Weights of a small image denoising model.
Model: 1.23M parameters, 32-pixel images, arch rcan, norm batchnorm, activation hardswish, widths [64].
Data: 101725 training examples, 11.2 epochs.
Rows from block 7, named by matrix and row number. Rows with one number belong to one channel. Each number is 200 + 20 x the weight over its row's rms, rounded and kept within 0 to 999. All counts start at 0. After the name is the row's rms in percent of the matrix's.
# convs0: first 3x3 conv (model.blocks.7.convs.0.weight, 64x64x3x3), inputs 49-55, a 3x3 kernel for each
# convs1: second 3x3 conv (model.blocks.7.convs.1.weight, 64x64x3x3, transposed), outputs 49-55, a 3x3 kernel for each
convs0.3,101,202,180,178,215,196,184,204,195,203,167,168,211,168,148,163,154,162,169,229,163,160,216,146,122,229,182,196,193,196,195,204,191,199,198,200,187,198,210,201,187,195,173,193,214,203,193,187,181,180,208,204,198,218,231,205,218,203,213,220,204,226,219,203
convs1.3,083,209,224,219,207,212,215,192,205,213,229,182,146,204,187,186,173,196,199,191,182,133,206,188,142,219,207,167,188,160,163,192,167,172,199,186,178,184,187,190,177,188,190,204,217,206,188,189,192,211,207,201,190,202,208,197,192,201,208,195,202,201,184,200
convs0.4,100,220,222,218,225,215,205,227,191,204,167,198,237,181,203,193,174,193,199,196,189,224,214,229,213,247,241,216,219,203,204,219,199,191,210,193,204,176,163,153,195,175,173,227,198,187,244,248,233,248,235,227,239,209,231,197,195,192,205,209,213,210,216,222
convs1.4,073,156,161,186,169,185,197,186,206,215,188,197,226,202,219,236,192,198,223,210,198,208,187,188,190,195,204,178,208,210,186,220,213,195,213,209,202,228,224,208,187,176,180,157,166,182,162,206,184,140,165,137,169,200,161,193,196,199,195,211,194,198,201,195
convs0.5,094,199,196,197,181,172,181,191,161,187,156,180,183,152,158,168,188,193,194,207,215,193,211,225,228,197,200,212,175,158,162,179,151,169,192,179,188,251,266,239,229,246,230,202,189,188,195,184,186,196,182,167,238,233,203,199,196,217,189,211,202,185,198,201
convs1.5,099,199,198,196,204,204,206,211,206,199,189,210,228,190,196,197,222,202,221,156,183,214,186,194,203,223,203,188,231,232,210,245,241,212,245,245,229,206,189,166,205,181,153,195,185,183,209,191,206,204,191,185,206,201,191,214,220,216,206,213,206,184,211,197
convs0.6,095,187,204,204,190,189,201,201,186,207,218,207,208,193,171,150,145,157,144,205,151,148,233,197,158,213,208,165,202,210,199,217,202,194,202,221,204,182,213,223,151,197,202,176,196,176,173,173,166,199,204,254,224,231,257,220,200,204,205,207,226,186,213,211
convs1.6,091,208,206,205,216,201,200,221,208,198,195,191,172,209,223,199,217,240,253,231,213,222,226,232,244,223,240,234,180,200,207,175,192,225,192,188,215,217,195,157,225,211,192,225,220,218,177,192,159,166,194,182,215,220,203,181,191,215,169,187,197,184,201,205
convs0.7,105,221,217,209,209,201,192,199,215,203,201,157,155,192,138,185,197,201,213,180,186,221,218,224,221,217,204,193,189,196,210,187,215,193,197,187,198,196,183,215,211,238,240,202,240,241,186,212,211,183,203,168,219,230,215,173,168,167,192,189,211,202,198,228
convs1.7,107,211,206,208,209,208,205,209,206,206,183,185,178,167,178,165,166,185,163,216,156,190,223,195,240,189,203,236,185,193,201,189,190,198,179,183,208,192,183,200,176,138,187,177,169,210,212,209,202,204,196,185,194,212,203,181,206,203,192,208,201,222,220,199
convs0.8,096,195,193,196,202,222,205,186,203,195,183,193,195,169,206,176,213,191,115,234,183,161,175,171,185,171,221,214,201,205,218,211,222,225,207,200,198,155,174,199,168,190,216,212,246,230,186,178,192,207,206,198,184,193,201,219,219,211,232,219,193,219,203,195
convs1.8,098,206,204,197,214,200,192,200,191,189,247,201,151,223,198,173,199,172,152,181,192,196,254,228,154,301,245,154,219,216,221,198,207,228,198,214,224,199,208,213,187,198,214,207,201,220,190,182,181,193,207,190,236,206,199,186,189,202,196,191,179,186,172,178
convs0.9,103,211,204,220,214,198,209,196,177,200,171,181,159,196,229,239,225,246,230,220,220,231,198,208,233,183,182,179,211,184,171,212,214,203,214,231,248,214,238,232,216,196,181,207,182,154,225,223,224,218,234,224,226,235,211,221,219,198,219,206,210,200,205,187
convs1.9,082,172,181,180,195,200,203,215,233,231,183,196,208,183,187,230,211,217,222,188,156,149,191,162,126,210,210,185,208,197,192,206,211,227,219,218,221,183,181,205,151,164,197,156,182,216,190,213,192,148,186,170,192,233,213,209,210,197,190,200,182,201,193,190
convs0.10,100,212,210,187,196,202,189,196,197,204,185,205,211,184,183,163,199,194,177,227,211,164,239,204,188,240,201,158,176,178,182,184,184,199,194,180,206,194,202,221,177,208,208,200,190,207,217,193,152,209,194,174,176,177,174,180,189,198,176,186,191,189,212,213
convs1.10,098,195,197,203,212,219,214,217,211,213,174,187,236,209,179,202,217,193,200,232,217,208,266,234,225,249,204,209,199,199,218,202,215,208,205,203,206,178,188,176,184,202,200,179,186,196,186,193,194,185,185,190,191,194,194,201,200,199,204,204,212,204,206,212
convs0.11,097,196,193,202,196,186,189,191,200,210,162,167,208,205,225,251,227,265,240,220,235,229,222,209,218,167,147,191,205,194,176,221,192,208,219,220,234,215,230,236,207,238,207,205,176,176,214,193,195,210,157,178,189,187,178,192,212,199,206,216,227,214,203,197
convs1.11,097,199,198,200,201,214,210,200,219,229,173,199,205,171,189,204,174,168,172,221,197,210,193,191,195,192,180,174,182,194,197,191,198,203,199,202,194,248,215,240,223,199,231,237,214,247,189,190,216,194,192,197,181,174,201,183,198,192,186,192,191,188,201,207
convs0.12,104,191,185,180,210,191,191,206,194,188,172,200,209,191,200,199,232,213,218,188,177,204,204,205,203,202,239,224,203,192,182,206,198,203,214,225,188,206,249,229,201,229,197,195,227,184,222,194,207,204,207,206,192,217,229,201,191,184,183,196,196,190,180,180
convs1.12,104,188,188,176,205,208,195,207,211,209,171,203,212,179,214,209,196,209,213,178,197,209,196,215,191,195,218,204,216,200,197,219,222,203,213,230,234,232,215,190,223,225,198,204,236,228,222,206,206,190,182,189,198,197,201,231,230,199,209,215,203,209,216,207
convs0.13,097,181,210,203,178,195,204,182,226,209,225,191,205,215,195,209,202,217,201,224,188,216,227,207,238,220,243,230,186,190,198,207,201,214,211,202,190,180,199,201,202,192,209,209,217,186,156,132,168,169,168,200,150,131,193,175,207,197,198,188,192,201,209,215
convs1.13,081,204,212,224,200,181,196,190,189,195,181,192,215,199,204,179,188,195,156,203,172,186,229,174,191,229,178,199,197,198,200,204,182,197,199,204,209,191,207,187,176,204,181,166,209,211,236,207,188,208,192,215,175,166,212,198,197,194,180,205,180,170,182,198
convs0.14,100,192,199,200,190,197,175,208,203,192,178,167,210,196,172,173,211,188,129,162,119,198,211,136,150,244,212,167,211,208,206,198,204,223,186,191,221,201,202,183,216,201,181,232,234,185,209,206,190,220,193,185,217,199,191,220,220,219,211,218,208,209,187,210
convs1.14,115,215,223,230,220,218,218,206,218,218,234,207,164,183,196,202,166,177,186,187,198,217,189,217,249,189,217,260,181,185,188,182,181,175,184,174,170,202,203,171,184,188,168,178,187,175,177,184,178,172,173,191,177,170,188,178,187,189,189,185,200,195,185,197
convs0.15,102,198,193,186,195,195,183,201,181,192,226,202,189,221,207,201,232,217,155,194,150,181,151,117,172,159,152,229,171,193,192,222,213,215,217,246,218,235,221,188,200,201,175,203,168,148,184,183,160,184,186,196,190,192,215,215,225,201,238,231,222,224,196,206
convs1.15,099,206,204,199,208,206,209,206,207,221,244,228,175,199,200,193,195,195,200,183,211,219,191,203,198,185,208,208,192,191,202,193,196,188,202,180,191,216,217,212,200,193,210,210,197,210,198,162,199,191,173,217,201,190,234,190,187,179,200,185,189,187,185,191
convs0.16,098,227,213,200,208,221,210,188,189,190,192,207,181,177,185,206,206,219,210,201,223,218,191,161,201,188,192,209,212,230,236,220,246,246,221,234,239,235,239,220,195,211,196,197,205,189,187,196,147,174,180,160,142,140,171,190,203,182,216,207,216,209,192,230
convs1.16,092,183,242,231,166,228,226,175,231,222,197,194,235,196,204,204,199,203,206,224,226,213,212,215,186,195,197,185,160,203,183,173,190,199,193,158,184,212,209,201,206,212,194,198,184,170,210,240,250,198,191,216,201,157,192,173,185,202,186,167,192,207,184,206
convs0.17,103,209,185,190,205,196,180,217,194,183,188,180,195,179,186,216,211,190,169,114,196,139,108,203,100,171,221,128,194,204,212,204,197,216,202,224,219,203,195,184,214,214,167,206,194,185,197,202,200,197,197,212,192,191,198,232,217,197,242,216,224,224,211,192
convs1.17,138,206,205,208,199,209,208,192,210,212,207,189,186,160,171,187,189,198,208,185,149,128,172,131,99,176,151,123,186,179,187,185,184,197,192,198,203,181,182,182,170,175,179,176,185,199,194,189,188,195,188,198,186,188,193,193,187,188,195,194,192,190,180,196
convs0.18,101,203,199,206,205,195,196,198,196,194,241,192,158,209,160,136,198,160,167,187,169,159,185,172,163,185,167,150,208,204,193,213,193,190,211,200,185,162,166,136,207,210,204,190,211,227,229,233,240,243,234,235,207,200,209,187,194,207,208,205,198,203,206,196
convs1.18,115,210,210,205,212,213,209,206,208,203,235,243,253,167,154,164,247,216,208,177,202,193,193,204,190,208,197,176,197,200,191,209,201,187,203,191,183,212,195,188,194,182,180,177,172,194,174,166,159,145,145,146,130,134,150,192,194,206,202,197,194,195,188,198
convs0.19,107,188,170,193,171,167,182,175,174,188,191,202,200,220,213,229,219,239,213,190,193,227,195,211,215,229,233,215,207,225,220,198,199,187,186,170,188,235,187,205,205,200,201,233,225,194,183,217,160,185,211,200,182,197,208,193,164,170,204,177,202,198,188,213
convs1.19,100,211,219,222,205,220,218,219,213,212,216,186,158,200,195,182,201,239,223,233,199,200,212,195,201,216,201,202,164,189,206,186,205,216,178,212,216,177,195,204,164,203,230,194,237,246,185,207,210,200,215,220,243,236,237,177,197,206,199,198,195,212,208,197
convs0.20,087,231,213,190,219,180,189,187,201,213,198,222,215,223,222,242,208,221,211,187,173,204,206,186,187,210,191,187,203,193,187,192,205,203,186,213,226,157,203,173,177,223,180,193,218,215,210,214,205,218,218,210,218,219,235,173,195,198,184,219,216,187,204,211
convs1.20,091,196,199,219,201,211,221,196,215,223,157,173,220,171,166,230,209,179,187,186,213,190,168,209,187,158,204,199,218,199,202,233,207,176,230,195,197,142,151,177,136,142,168,203,185,188,173,198,209,177,203,197,201,217,202,202,199,195,181,188,192,194,211,220
convs0.21,103,234,216,207,205,193,199,219,196,189,201,210,201,208,210,198,225,217,189,201,142,186,205,135,157,197,175,190,198,192,196,207,209,207,230,225,199,167,134,115,152,143,153,150,177,177,236,229,191,210,203,158,217,234,203,203,202,200,211,187,217,203,197,207
convs1.21,105,176,201,203,190,198,213,202,212,213,190,195,191,158,172,166,182,197,205,190,217,219,211,232,212,190,224,191,175,177,167,188,179,174,198,203,196,170,209,247,173,187,176,206,176,147,199,192,196,199,193,196,193,202,207,188,176,182,187,204,189,193,195,199
convs0.22,103,203,199,211,213,223,221,216,209,198,208,224,223,222,247,224,113,128,113,197,200,193,213,187,194,193,176,174,176,189,196,195,209,203,205,215,216,209,198,211,221,187,181,211,192,176,200,187,193,202,210,214,200,216,210,214,211,208,181,194,192,193,200,192
convs1.22,155,199,199,203,200,199,196,196,194,201,254,235,235,272,246,236,228,224,217,197,214,228,193,203,212,204,208,198,197,194,191,193,194,190,208,203,201,219,208,215,224,200,196,211,187,194,210,198,196,192,193,189,185,198,192,188,186,193,191,185,194,182,181,187
convs0.23,101,196,190,187,230,192,190,215,211,193,220,172,136,216,199,123,185,231,247,229,190,164,187,236,225,176,178,214,202,219,210,227,211,198,220,208,173,207,199,191,225,214,207,221,221,217,181,197,212,198,199,207,196,195,201,196,204,205,179,175,189,217,187,190
convs1.23,110,203,207,208,219,210,216,209,208,208,203,209,226,216,225,223,206,189,187,210,198,175,212,224,212,207,198,216,191,217,202,186,201,211,191,189,209,200,190,196,218,207,210,210,210,208,215,211,198,203,190,203,197,203,232,195,196,194,189,200,190,196,200,188
convs0.24,106,202,210,218,222,235,217,212,203,199,214,199,218,178,194,219,198,191,219,206,207,218,209,195,208,205,194,184,214,213,189,208,208,192,222,211,196,223,234,229,183,202,205,182,191,194,204,215,212,211,190,202,231,235,215,183,179,175,179,160,179,188,186,173
convs1.24,076,214,213,209,206,216,201,198,210,207,166,167,142,243,222,205,228,206,181,208,210,167,207,177,141,200,181,163,222,180,183,205,182,174,187,169,177,176,160,186,152,146,168,180,178,162,180,186,197,173,186,200,176,172,192,187,183,188,173,165,188,199,200,190
convs0.25,101,232,194,183,203,209,182,189,190,177,231,234,185,231,216,126,230,213,146,220,237,167,194,220,175,151,194,223,204,195,226,212,218,221,219,195,221,222,220,186,214,223,216,197,185,221,205,201,212,177,208,186,180,228,210,183,212,207,185,211,208,198,217,192
convs1.25,101,227,225,213,237,233,212,248,234,210,161,200,206,165,177,167,185,182,178,170,221,242,200,223,226,236,211,196,163,195,194,175,204,184,179,202,187,184,176,203,187,165,193,183,176,182,210,138,172,223,176,180,214,190,205,193,189,186,170,188,187,179,190,184
convs0.26,096,192,193,181,177,187,176,182,170,191,272,265,179,227,250,202,221,266,249,204,200,189,212,212,213,183,194,226,199,172,170,201,195,192,215,195,193,214,198,172,206,192,197,198,187,179,180,184,180,190,178,182,193,170,194,196,176,199,199,211,204,206,213,195
convs1.26,107,197,195,203,197,195,210,206,204,211,174,193,213,191,186,207,210,181,172,194,193,181,213,204,186,223,204,210,206,217,217,216,208,205,239,213,200,175,188,186,195,197,196,219,218,205,179,182,183,198,189,207,183,178,196,210,203,189,205,217,212,203,206,204
convs0.27,090,204,198,197,211,196,193,201,205,177,156,183,185,167,174,127,184,191,163,171,193,190,200,235,224,242,225,242,193,196,191,205,219,207,199,206,198,202,229,205,226,212,218,210,205,208,209,220,200,225,207,221,252,253,257,195,225,203,214,185,221,212,198,192
convs1.27,084,183,186,182,189,202,193,200,222,212,210,197,195,258,252,212,244,239,170,169,170,161,198,184,167,225,205,210,162,163,164,161,188,178,172,186,190,124,162,210,162,181,194,185,197,199,194,207,205,178,187,183,210,198,219,194,184,184,193,188,179,195,178,185
convs0.28,085,197,210,197,187,208,220,196,203,194,173,195,200,180,210,220,214,240,264,115,157,182,129,193,215,142,172,176,204,219,219,217,213,187,207,221,214,223,210,226,193,220,236,199,211,212,187,218,214,188,195,193,188,216,195,211,203,208,184,191,213,189,203,209
convs1.28,109,204,206,210,202,203,218,201,202,214,154,212,319,201,205,230,242,202,150,168,192,211,203,238,244,209,216,212,183,201,217,193,209,220,202,203,215,199,170,170,183,187,229,169,192,226,197,176,183,205,181,190,195,186,204,194,199,193,201,213,209,192,207,188
convs0.29,106,214,190,201,211,202,201,217,215,203,185,209,199,192,209,220,166,184,213,191,207,189,222,190,204,206,204,224,215,199,184,201,209,204,212,204,201,252,241,211,227,205,194,188,156,158,170,150,151,193,181,185,222,233,208,224,198,197,206,198,190,217,188,201
convs1.29,101,212,210,209,222,221,217,210,215,217,219,236,270,189,185,209,189,177,188,205,217,223,196,215,220,178,191,195,179,177,169,182,194,177,190,193,168,256,233,186,233,207,147,201,170,113,174,160,153,217,202,194,230,235,216,215,225,191,226,233,214,223,230,205
convs0.30,100,189,189,179,198,183,197,180,176,180,235,252,156,237,247,161,192,190,184,232,181,190,223,193,224,159,200,256,186,183,191,208,194,222,197,205,207,202,231,209,208,236,218,193,211,211,217,206,203,204,194,172,178,201,174,212,215,208,233,227,214,229,208,197
convs1.30,086,194,201,217,206,210,232,212,222,216,217,194,223,177,159,175,155,132,178,196,199,216,164,185,226,183,197,202,186,182,183,184,199,187,200,196,189,206,157,147,176,144,151,183,164,186,203,182,214,214,153,188,180,148,163,193,194,196,206,184,188,195,186,197
convs0.31,096,194,215,192,217,208,190,205,176,182,211,221,240,193,195,211,198,194,200,239,203,188,206,204,197,223,200,175,174,188,174,177,192,188,189,195,205,210,216,227,233,219,197,225,198,210,172,225,198,179,193,191,193,178,191,218,233,222,212,206,197,217,203,211
convs1.31,096,189,214,197,201,205,205,209,215,216,209,182,176,221,214,195,197,189,167,233,188,148,276,197,155,242,179,198,182,174,172,181,162,170,178,168,175,169,185,197,209,188,178,209,187,179,219,232,211,232,227,221,238,204,226,185,187,200,181,199,197,178,192,182
convs0.32,101,189,195,221,183,194,193,193,189,192,150,166,239,156,136,159,224,197,181,168,150,219,203,194,183,221,221,193,219,219,214,188,183,192,195,183,182,171,174,194,202,195,162,191,183,178,213,212,204,193,209,200,180,203,208,224,208,190,220,215,208,193,220,190
convs1.32,118,230,215,220,221,216,205,224,221,216,304,261,234,260,241,236,209,203,201,170,182,175,171,197,180,198,225,214,200,201,206,201,190,183,206,195,195,211,214,199,214,215,218,182,193,195,181,211,197,172,194,208,184,182,179,183,185,196,192,188,195,194,193,194
convs0.33,106,215,208,215,196,196,205,189,191,222,203,219,168,165,170,186,184,195,236,182,173,182,182,193,202,186,210,196,221,222,208,247,217,220,244,213,192,151,180,226,174,192,249,187,200,242,220,208,215,203,197,194,215,215,201,199,195,201,216,219,209,212,190,203
convs1.33,095,199,191,197,197,201,203,197,203,209,169,192,234,140,170,210,174,180,195,208,225,229,200,236,250,193,217,242,179,176,189,198,190,190,201,191,182,163,166,171,161,188,200,182,216,235,193,226,225,162,191,178,185,209,202,213,214,189,220,213,181,203,199,188
convs0.34,096,191,169,188,159,166,177,180,175,166,240,202,185,237,232,219,204,201,217,218,170,193,226,178,206,245,218,224,188,189,202,176,222,209,201,210,194,189,196,162,234,208,209,217,211,182,175,178,179,213,197,195,196,216,197,210,230,206,223,210,203,218,206,216
convs1.34,090,225,227,217,231,222,207,215,199,199,214,187,193,168,148,172,184,163,160,191,204,205,196,184,187,193,166,146,173,160,163,179,165,161,178,182,185,211,196,177,198,190,188,199,186,194,171,178,185,174,175,179,181,187,204,203,206,188,208,188,182,199,182,169
convs0.35,093,193,196,198,217,207,197,197,200,194,195,195,207,224,210,223,237,211,221,211,230,216,205,196,194,206,218,190,177,194,200,209,202,212,204,214,201,219,213,206,183,201,193,179,180,205,193,188,161,226,204,185,208,214,190,186,174,172,170,178,178,160,181,210
convs1.35,088,221,236,250,219,220,239,206,247,227,183,192,209,188,204,228,187,192,218,182,195,191,184,168,162,204,199,186,169,220,234,211,196,253,201,220,213,187,196,200,210,208,228,202,214,203,217,224,223,194,193,193,197,194,205,191,187,208,183,188,196,191,173,198
convs0.36,116,192,171,180,190,191,192,160,147,159,212,214,237,213,218,234,202,218,223,230,224,197,237,231,212,246,211,228,168,162,148,163,179,172,178,175,174,201,216,229,207,226,226,185,210,215,192,193,201,200,183,189,212,207,197,209,227,235,201,194,213,205,209,197
convs1.36,086,236,235,229,234,228,226,225,233,221,197,202,193,187,187,188,185,186,197,177,181,193,169,184,211,175,192,211,202,208,213,206,213,233,209,217,222,192,183,189,178,174,168,173,165,175,193,192,200,181,194,199,181,182,201,194,192,204,206,215,193,189,199,192
convs0.37,106,215,208,200,214,210,188,207,199,189,172,203,254,164,192,213,187,190,200,122,206,206,105,191,223,111,173,201,216,205,191,214,218,195,216,214,185,200,192,229,180,205,215,199,209,206,183,178,183,189,204,194,203,208,226,216,207,206,214,189,208,208,198,194
convs1.37,119,210,194,196,216,200,205,212,201,200,198,215,212,198,223,211,196,209,198,277,303,301,275,277,292,269,291,278,184,199,189,209,213,202,206,212,201,204,196,178,189,191,188,187,189,205,192,206,203,197,204,192,209,206,197,200,198,203,200,201,196,204,199,200
convs0.38,108,181,208,214,175,199,209,175,204,214,222,206,207,219,231,214,213,231,237,169,203,234,167,203,243,200,225,250,192,199,211,212,214,217,202,212,211,215,181,175,209,196,165,219,198,140,190,186,201,188,221,205,183,213,224,189,192,173,188,190,179,178,190,185
convs1.38,085,207,203,194,195,198,196,199,201,200,213,186,174,202,178,164,202,176,144,196,204,193,182,187,181,181,189,186,182,183,211,185,186,192,187,176,194,183,185,167,189,192,189,183,190,186,194,187,193,188,189,195,200,209,199,209,199,205,208,202,197,222,208,203
convs0.39,100,200,222,215,205,199,199,190,206,199,217,222,194,200,212,195,193,212,198,264,276,233,201,219,189,186,156,154,205,197,215,213,214,207,215,221,213,218,181,196,217,256,241,202,224,224,238,235,201,167,194,165,171,175,168,193,192,187,194,196,194,178,217,185
convs1.39,090,189,210,198,199,204,207,209,222,217,190,196,205,184,183,190,211,201,219,237,259,257,198,192,209,187,143,155,176,172,185,168,170,192,165,177,205,158,159,193,166,167,191,176,186,188,214,249,260,195,208,216,192,212,226,201,195,202,197,212,205,191,201,200
convs0.40,112,191,199,188,217,191,206,218,210,209,185,204,215,217,232,217,221,212,198,206,207,183,215,203,156,226,203,147,193,172,159,198,187,179,179,177,180,163,135,154,176,162,134,164,164,111,208,210,215,235,234,199,225,225,183,174,173,190,183,192,195,177,192,185
convs1.40,078,198,197,213,213,219,217,198,213,205,173,174,200,174,200,199,181,202,212,192,195,185,190,213,187,196,203,186,212,176,161,207,180,156,208,190,167,263,232,214,189,172,163,190,192,225,161,153,173,155,162,162,158,199,200,215,200,199,195,198,201,197,195,200
convs0.41,085,182,185,184,195,197,164,174,184,186,212,185,163,210,177,134,208,185,191,197,173,185,218,179,207,206,207,207,174,189,198,169,208,199,190,202,209,247,210,153,244,206,159,178,174,145,185,165,181,218,220,192,235,240,194,178,201,203,194,215,206,173,173,212
convs1.41,097,226,227,206,248,210,195,222,222,203,237,198,201,263,186,172,206,183,197,168,212,224,162,198,213,192,203,218,197,207,190,192,181,198,190,204,201,278,220,189,273,209,159,218,190,161,187,158,201,221,194,206,226,210,227,185,201,206,182,193,201,196,198,226
convs0.42,110,192,189,192,185,183,190,196,196,204,221,233,220,184,224,214,224,188,171,213,234,206,213,186,187,188,177,209,209,197,180,195,186,197,197,221,218,232,208,197,202,186,163,183,178,179,202,192,182,191,200,198,209,198,193,197,200,206,234,212,209,229,222,205
convs1.42,120,209,212,202,211,211,207,205,207,211,164,188,182,158,190,211,189,191,210,203,240,221,178,215,203,188,186,165,184,177,170,187,170,175,192,191,173,240,228,207,221,205,191,259,217,210,196,176,204,207,192,212,208,196,202,198,184,170,191,188,179,181,194,193
convs0.43,096,193,222,229,183,206,236,195,194,212,199,204,205,196,226,221,209,223,216,123,172,223,127,232,229,164,202,203,186,203,204,190,211,191,170,195,196,121,157,201,118,180,218,187,210,203,180,183,202,188,205,242,199,209,221,202,190,197,182,200,200,182,184,210
convs1.43,119,197,199,193,209,218,205,181,181,185,220,208,218,180,186,196,226,199,196,202,202,228,189,213,225,201,189,209,175,204,187,200,202,187,221,207,193,171,193,201,175,222,229,251,266,259,207,220,207,163,221,219,188,213,221,195,204,209,203,193,207,199,188,193
convs0.44,094,223,193,228,219,206,194,224,207,231,193,190,192,210,219,201,220,218,218,215,214,219,208,202,212,198,207,203,198,214,203,208,212,213,211,222,207,230,219,198,206,214,187,223,193,186,181,181,192,195,205,216,220,225,210,176,210,184,192,182,206,180,170,190
convs1.44,085,198,198,204,180,183,180,184,178,182,188,202,214,191,185,198,178,173,185,181,206,189,187,203,209,179,186,206,168,137,167,143,131,127,157,116,158,188,212,206,184,195,208,188,196,192,183,175,187,190,201,194,198,223,213,205,210,201,211,196,199,201,198,196
convs0.45,096,201,204,214,206,203,215,204,193,202,228,200,173,206,210,228,212,236,253,225,178,168,246,230,235,218,222,216,207,205,191,188,173,199,197,182,200,204,227,233,211,203,236,187,169,195,217,228,219,228,231,221,239,227,216,214,194,190,216,189,192,192,189,193
convs1.45,100,206,210,210,209,207,221,221,224,221,161,184,217,162,176,208,191,201,204,177,198,217,185,185,188,197,215,198,227,222,214,216,208,215,222,211,207,162,152,162,169,160,170,159,161,181,139,136,136,177,169,151,165,190,180,196,196,194,193,196,195,215,216,211
convs0.46,103,198,183,197,168,177,209,198,197,199,208,177,183,226,161,166,226,190,184,180,165,181,209,182,188,185,220,210,194,195,192,189,202,206,187,202,208,211,203,210,190,191,215,215,193,195,221,217,191,221,226,211,200,219,223,169,191,225,165,131,213,185,187,200
convs1.46,081,216,216,218,207,215,210,204,208,208,190,171,169,248,232,193,215,224,212,221,217,223,208,211,210,200,211,192,179,181,176,212,199,188,205,209,212,179,162,172,172,181,206,164,176,197,185,152,175,186,182,172,195,197,170,211,216,219,199,201,218,183,204,194
convs0.47,112,192,168,218,197,203,217,196,200,210,175,179,189,213,192,195,210,230,200,226,203,218,201,179,213,174,163,201,200,213,188,218,222,202,230,216,212,237,247,215,206,205,186,195,187,180,230,205,186,225,219,196,210,210,212,187,206,192,200,194,209,203,199,190
convs1.47,110,204,201,209,197,227,233,214,221,225,178,223,224,192,193,208,197,190,198,192,215,201,162,193,198,183,186,190,178,173,180,183,185,163,181,176,177,214,212,179,208,185,173,199,173,163,204,209,229,184,192,193,186,180,178,225,211,208,220,217,204,226,217,209
convs0.48,099,190,208,185,190,204,175,179,209,180,215,224,202,209,213,188,190,203,185,236,199,176,202,213,205,219,198,205,165,189,197,210,202,218,201,207,208,205,203,197,206,212,212,180,192,204,170,129,171,209,188,186,240,211,210,201,200,197,214,184,188,199,189,193
convs1.48,098,213,198,206,211,229,213,212,207,220,219,201,202,207,238,197,220,222,183,236,172,192,261,137,175,244,150,212,213,220,189,214,236,217,210,216,222,198,217,201,178,187,193,161,165,179,175,161,149,193,204,203,250,248,262,208,205,202,198,193,192,184,195,205
convs0.49,089,182,200,198,200,178,201,184,187,184,190,186,213,221,223,202,213,220,210,172,218,190,191,202,186,161,179,172,220,192,183,221,186,174,216,206,187,203,210,205,192,177,161,217,182,173,242,236,206,234,225,198,169,166,162,199,210,187,184,197,196,210,190,184
convs1.49,097,190,199,198,200,211,203,201,203,206,197,205,156,241,246,179,220,234,165,247,203,165,223,234,214,233,233,217,230,231,197,241,218,172,226,204,170,252,219,200,247,218,178,226,194,183,256,235,268,195,197,198,193,167,177,206,193,185,178,194,194,195,206,196
convs0.50,101,186,171,188,180,169,172,187,205,204,132,159,184,127,120,131,176,174,124,200,205,172,193,224,209,215,249,239,184,183,193,193,187,175,191,169,178,233,245,213,213,210,209,198,193,185,142,140,175,189,171,201,162,161,222,191,190,201,186,176,203,192,192,194
convs1.50,102,197,210,226,207,208,219,196,208,205,205,219,173,241,247,192,192,203,184,143,156,213,217,200,193,272,231,190,213,218,210,207,208,201,180,188,198,177,173,189,192,197,203,201,202,202,191,156,179,195,172,182,190,160,164,202,200,197,188,200,205,196,196,187
convs0.51,095,207,194,180,204,197,185,218,206,197,168,181,186,182,163,202,188,178,185,233,181,172,236,158,124,233,192,164,184,189,227,185,200,244,184,180,212,202,200,190,201,210,181,201,231,202,220,213,178,200,189,169,141,147,174,202,218,205,229,208,220,212,206,225
convs1.51,102,202,217,224,191,225,234,175,197,222,204,210,198,162,191,208,154,182,190,203,191,175,188,195,171,192,200,195,181,199,232,198,205,233,197,195,224,183,212,224,186,186,190,218,209,191,203,195,199,194,192,178,142,154,162,185,197,215,210,202,216,209,186,196
convs0.52,090,238,197,185,231,219,201,249,230,210,206,192,221,205,211,221,193,206,208,185,210,245,215,229,209,209,207,184,194,210,219,170,196,177,217,215,194,190,188,177,204,235,210,203,237,188,203,202,184,221,260,207,228,220,199,224,239,217,223,226,222,245,209,200
convs1.52,093,214,191,183,212,182,190,215,201,188,188,203,164,196,206,177,198,202,189,220,212,169,235,205,188,211,207,187,205,205,199,189,222,212,192,210,191,266,216,192,263,201,180,220,178,162,176,140,154,198,180,177,216,215,214,212,202,172,193,211,182,192,169,181
convs0.53,096,220,238,187,217,221,200,214,237,203,199,216,197,203,203,180,179,199,186,161,207,195,214,210,217,232,188,231,213,202,194,191,182,181,183,156,173,212,214,194,222,229,218,203,187,211,235,241,226,202,211,221,200,162,194,203,205,206,211,190,196,218,206,200
convs1.53,092,213,202,212,215,221,211,220,214,214,181,173,165,177,199,151,175,164,149,178,203,233,206,189,223,224,201,220,200,199,173,208,193,166,202,185,181,181,188,198,191,194,209,189,188,208,221,206,209,196,183,186,166,113,174,178,186,184,172,187,184,169,179,179
convs0.54,107,203,200,213,199,197,208,218,214,219,171,168,153,194,160,167,196,171,150,256,210,180,273,213,171,257,216,174,174,180,183,182,167,159,172,180,183,240,235,239,208,200,234,189,191,234,204,229,214,224,209,222,223,209,216,218,195,208,202,198,198,205,206,203
convs1.54,075,200,195,196,199,194,192,194,200,200,172,141,189,188,175,187,207,178,181,177,190,194,200,172,167,221,200,173,195,209,216,190,210,212,189,198,208,202,192,209,226,217,226,209,183,208,201,233,208,196,204,189,217,215,191,197,193,191,194,190,193,191,185,195
convs0.55,100,230,224,227,201,211,212,204,200,211,214,223,211,219,213,212,227,214,190,206,201,213,195,189,194,157,145,206,216,199,190,234,202,212,173,180,206,183,195,199,181,141,164,179,120,151,211,190,201,220,224,219,253,253,205,203,193,210,207,210,215,197,193,201
convs1.55,096,184,175,196,204,202,209,208,212,222,212,210,172,202,179,159,177,172,161,179,185,208,190,203,210,190,200,201,205,207,207,192,193,194,188,197,176,256,199,199,187,168,184,187,193,232,168,173,183,169,183,171,216,212,198,172,188,180,173,188,181,192,198,204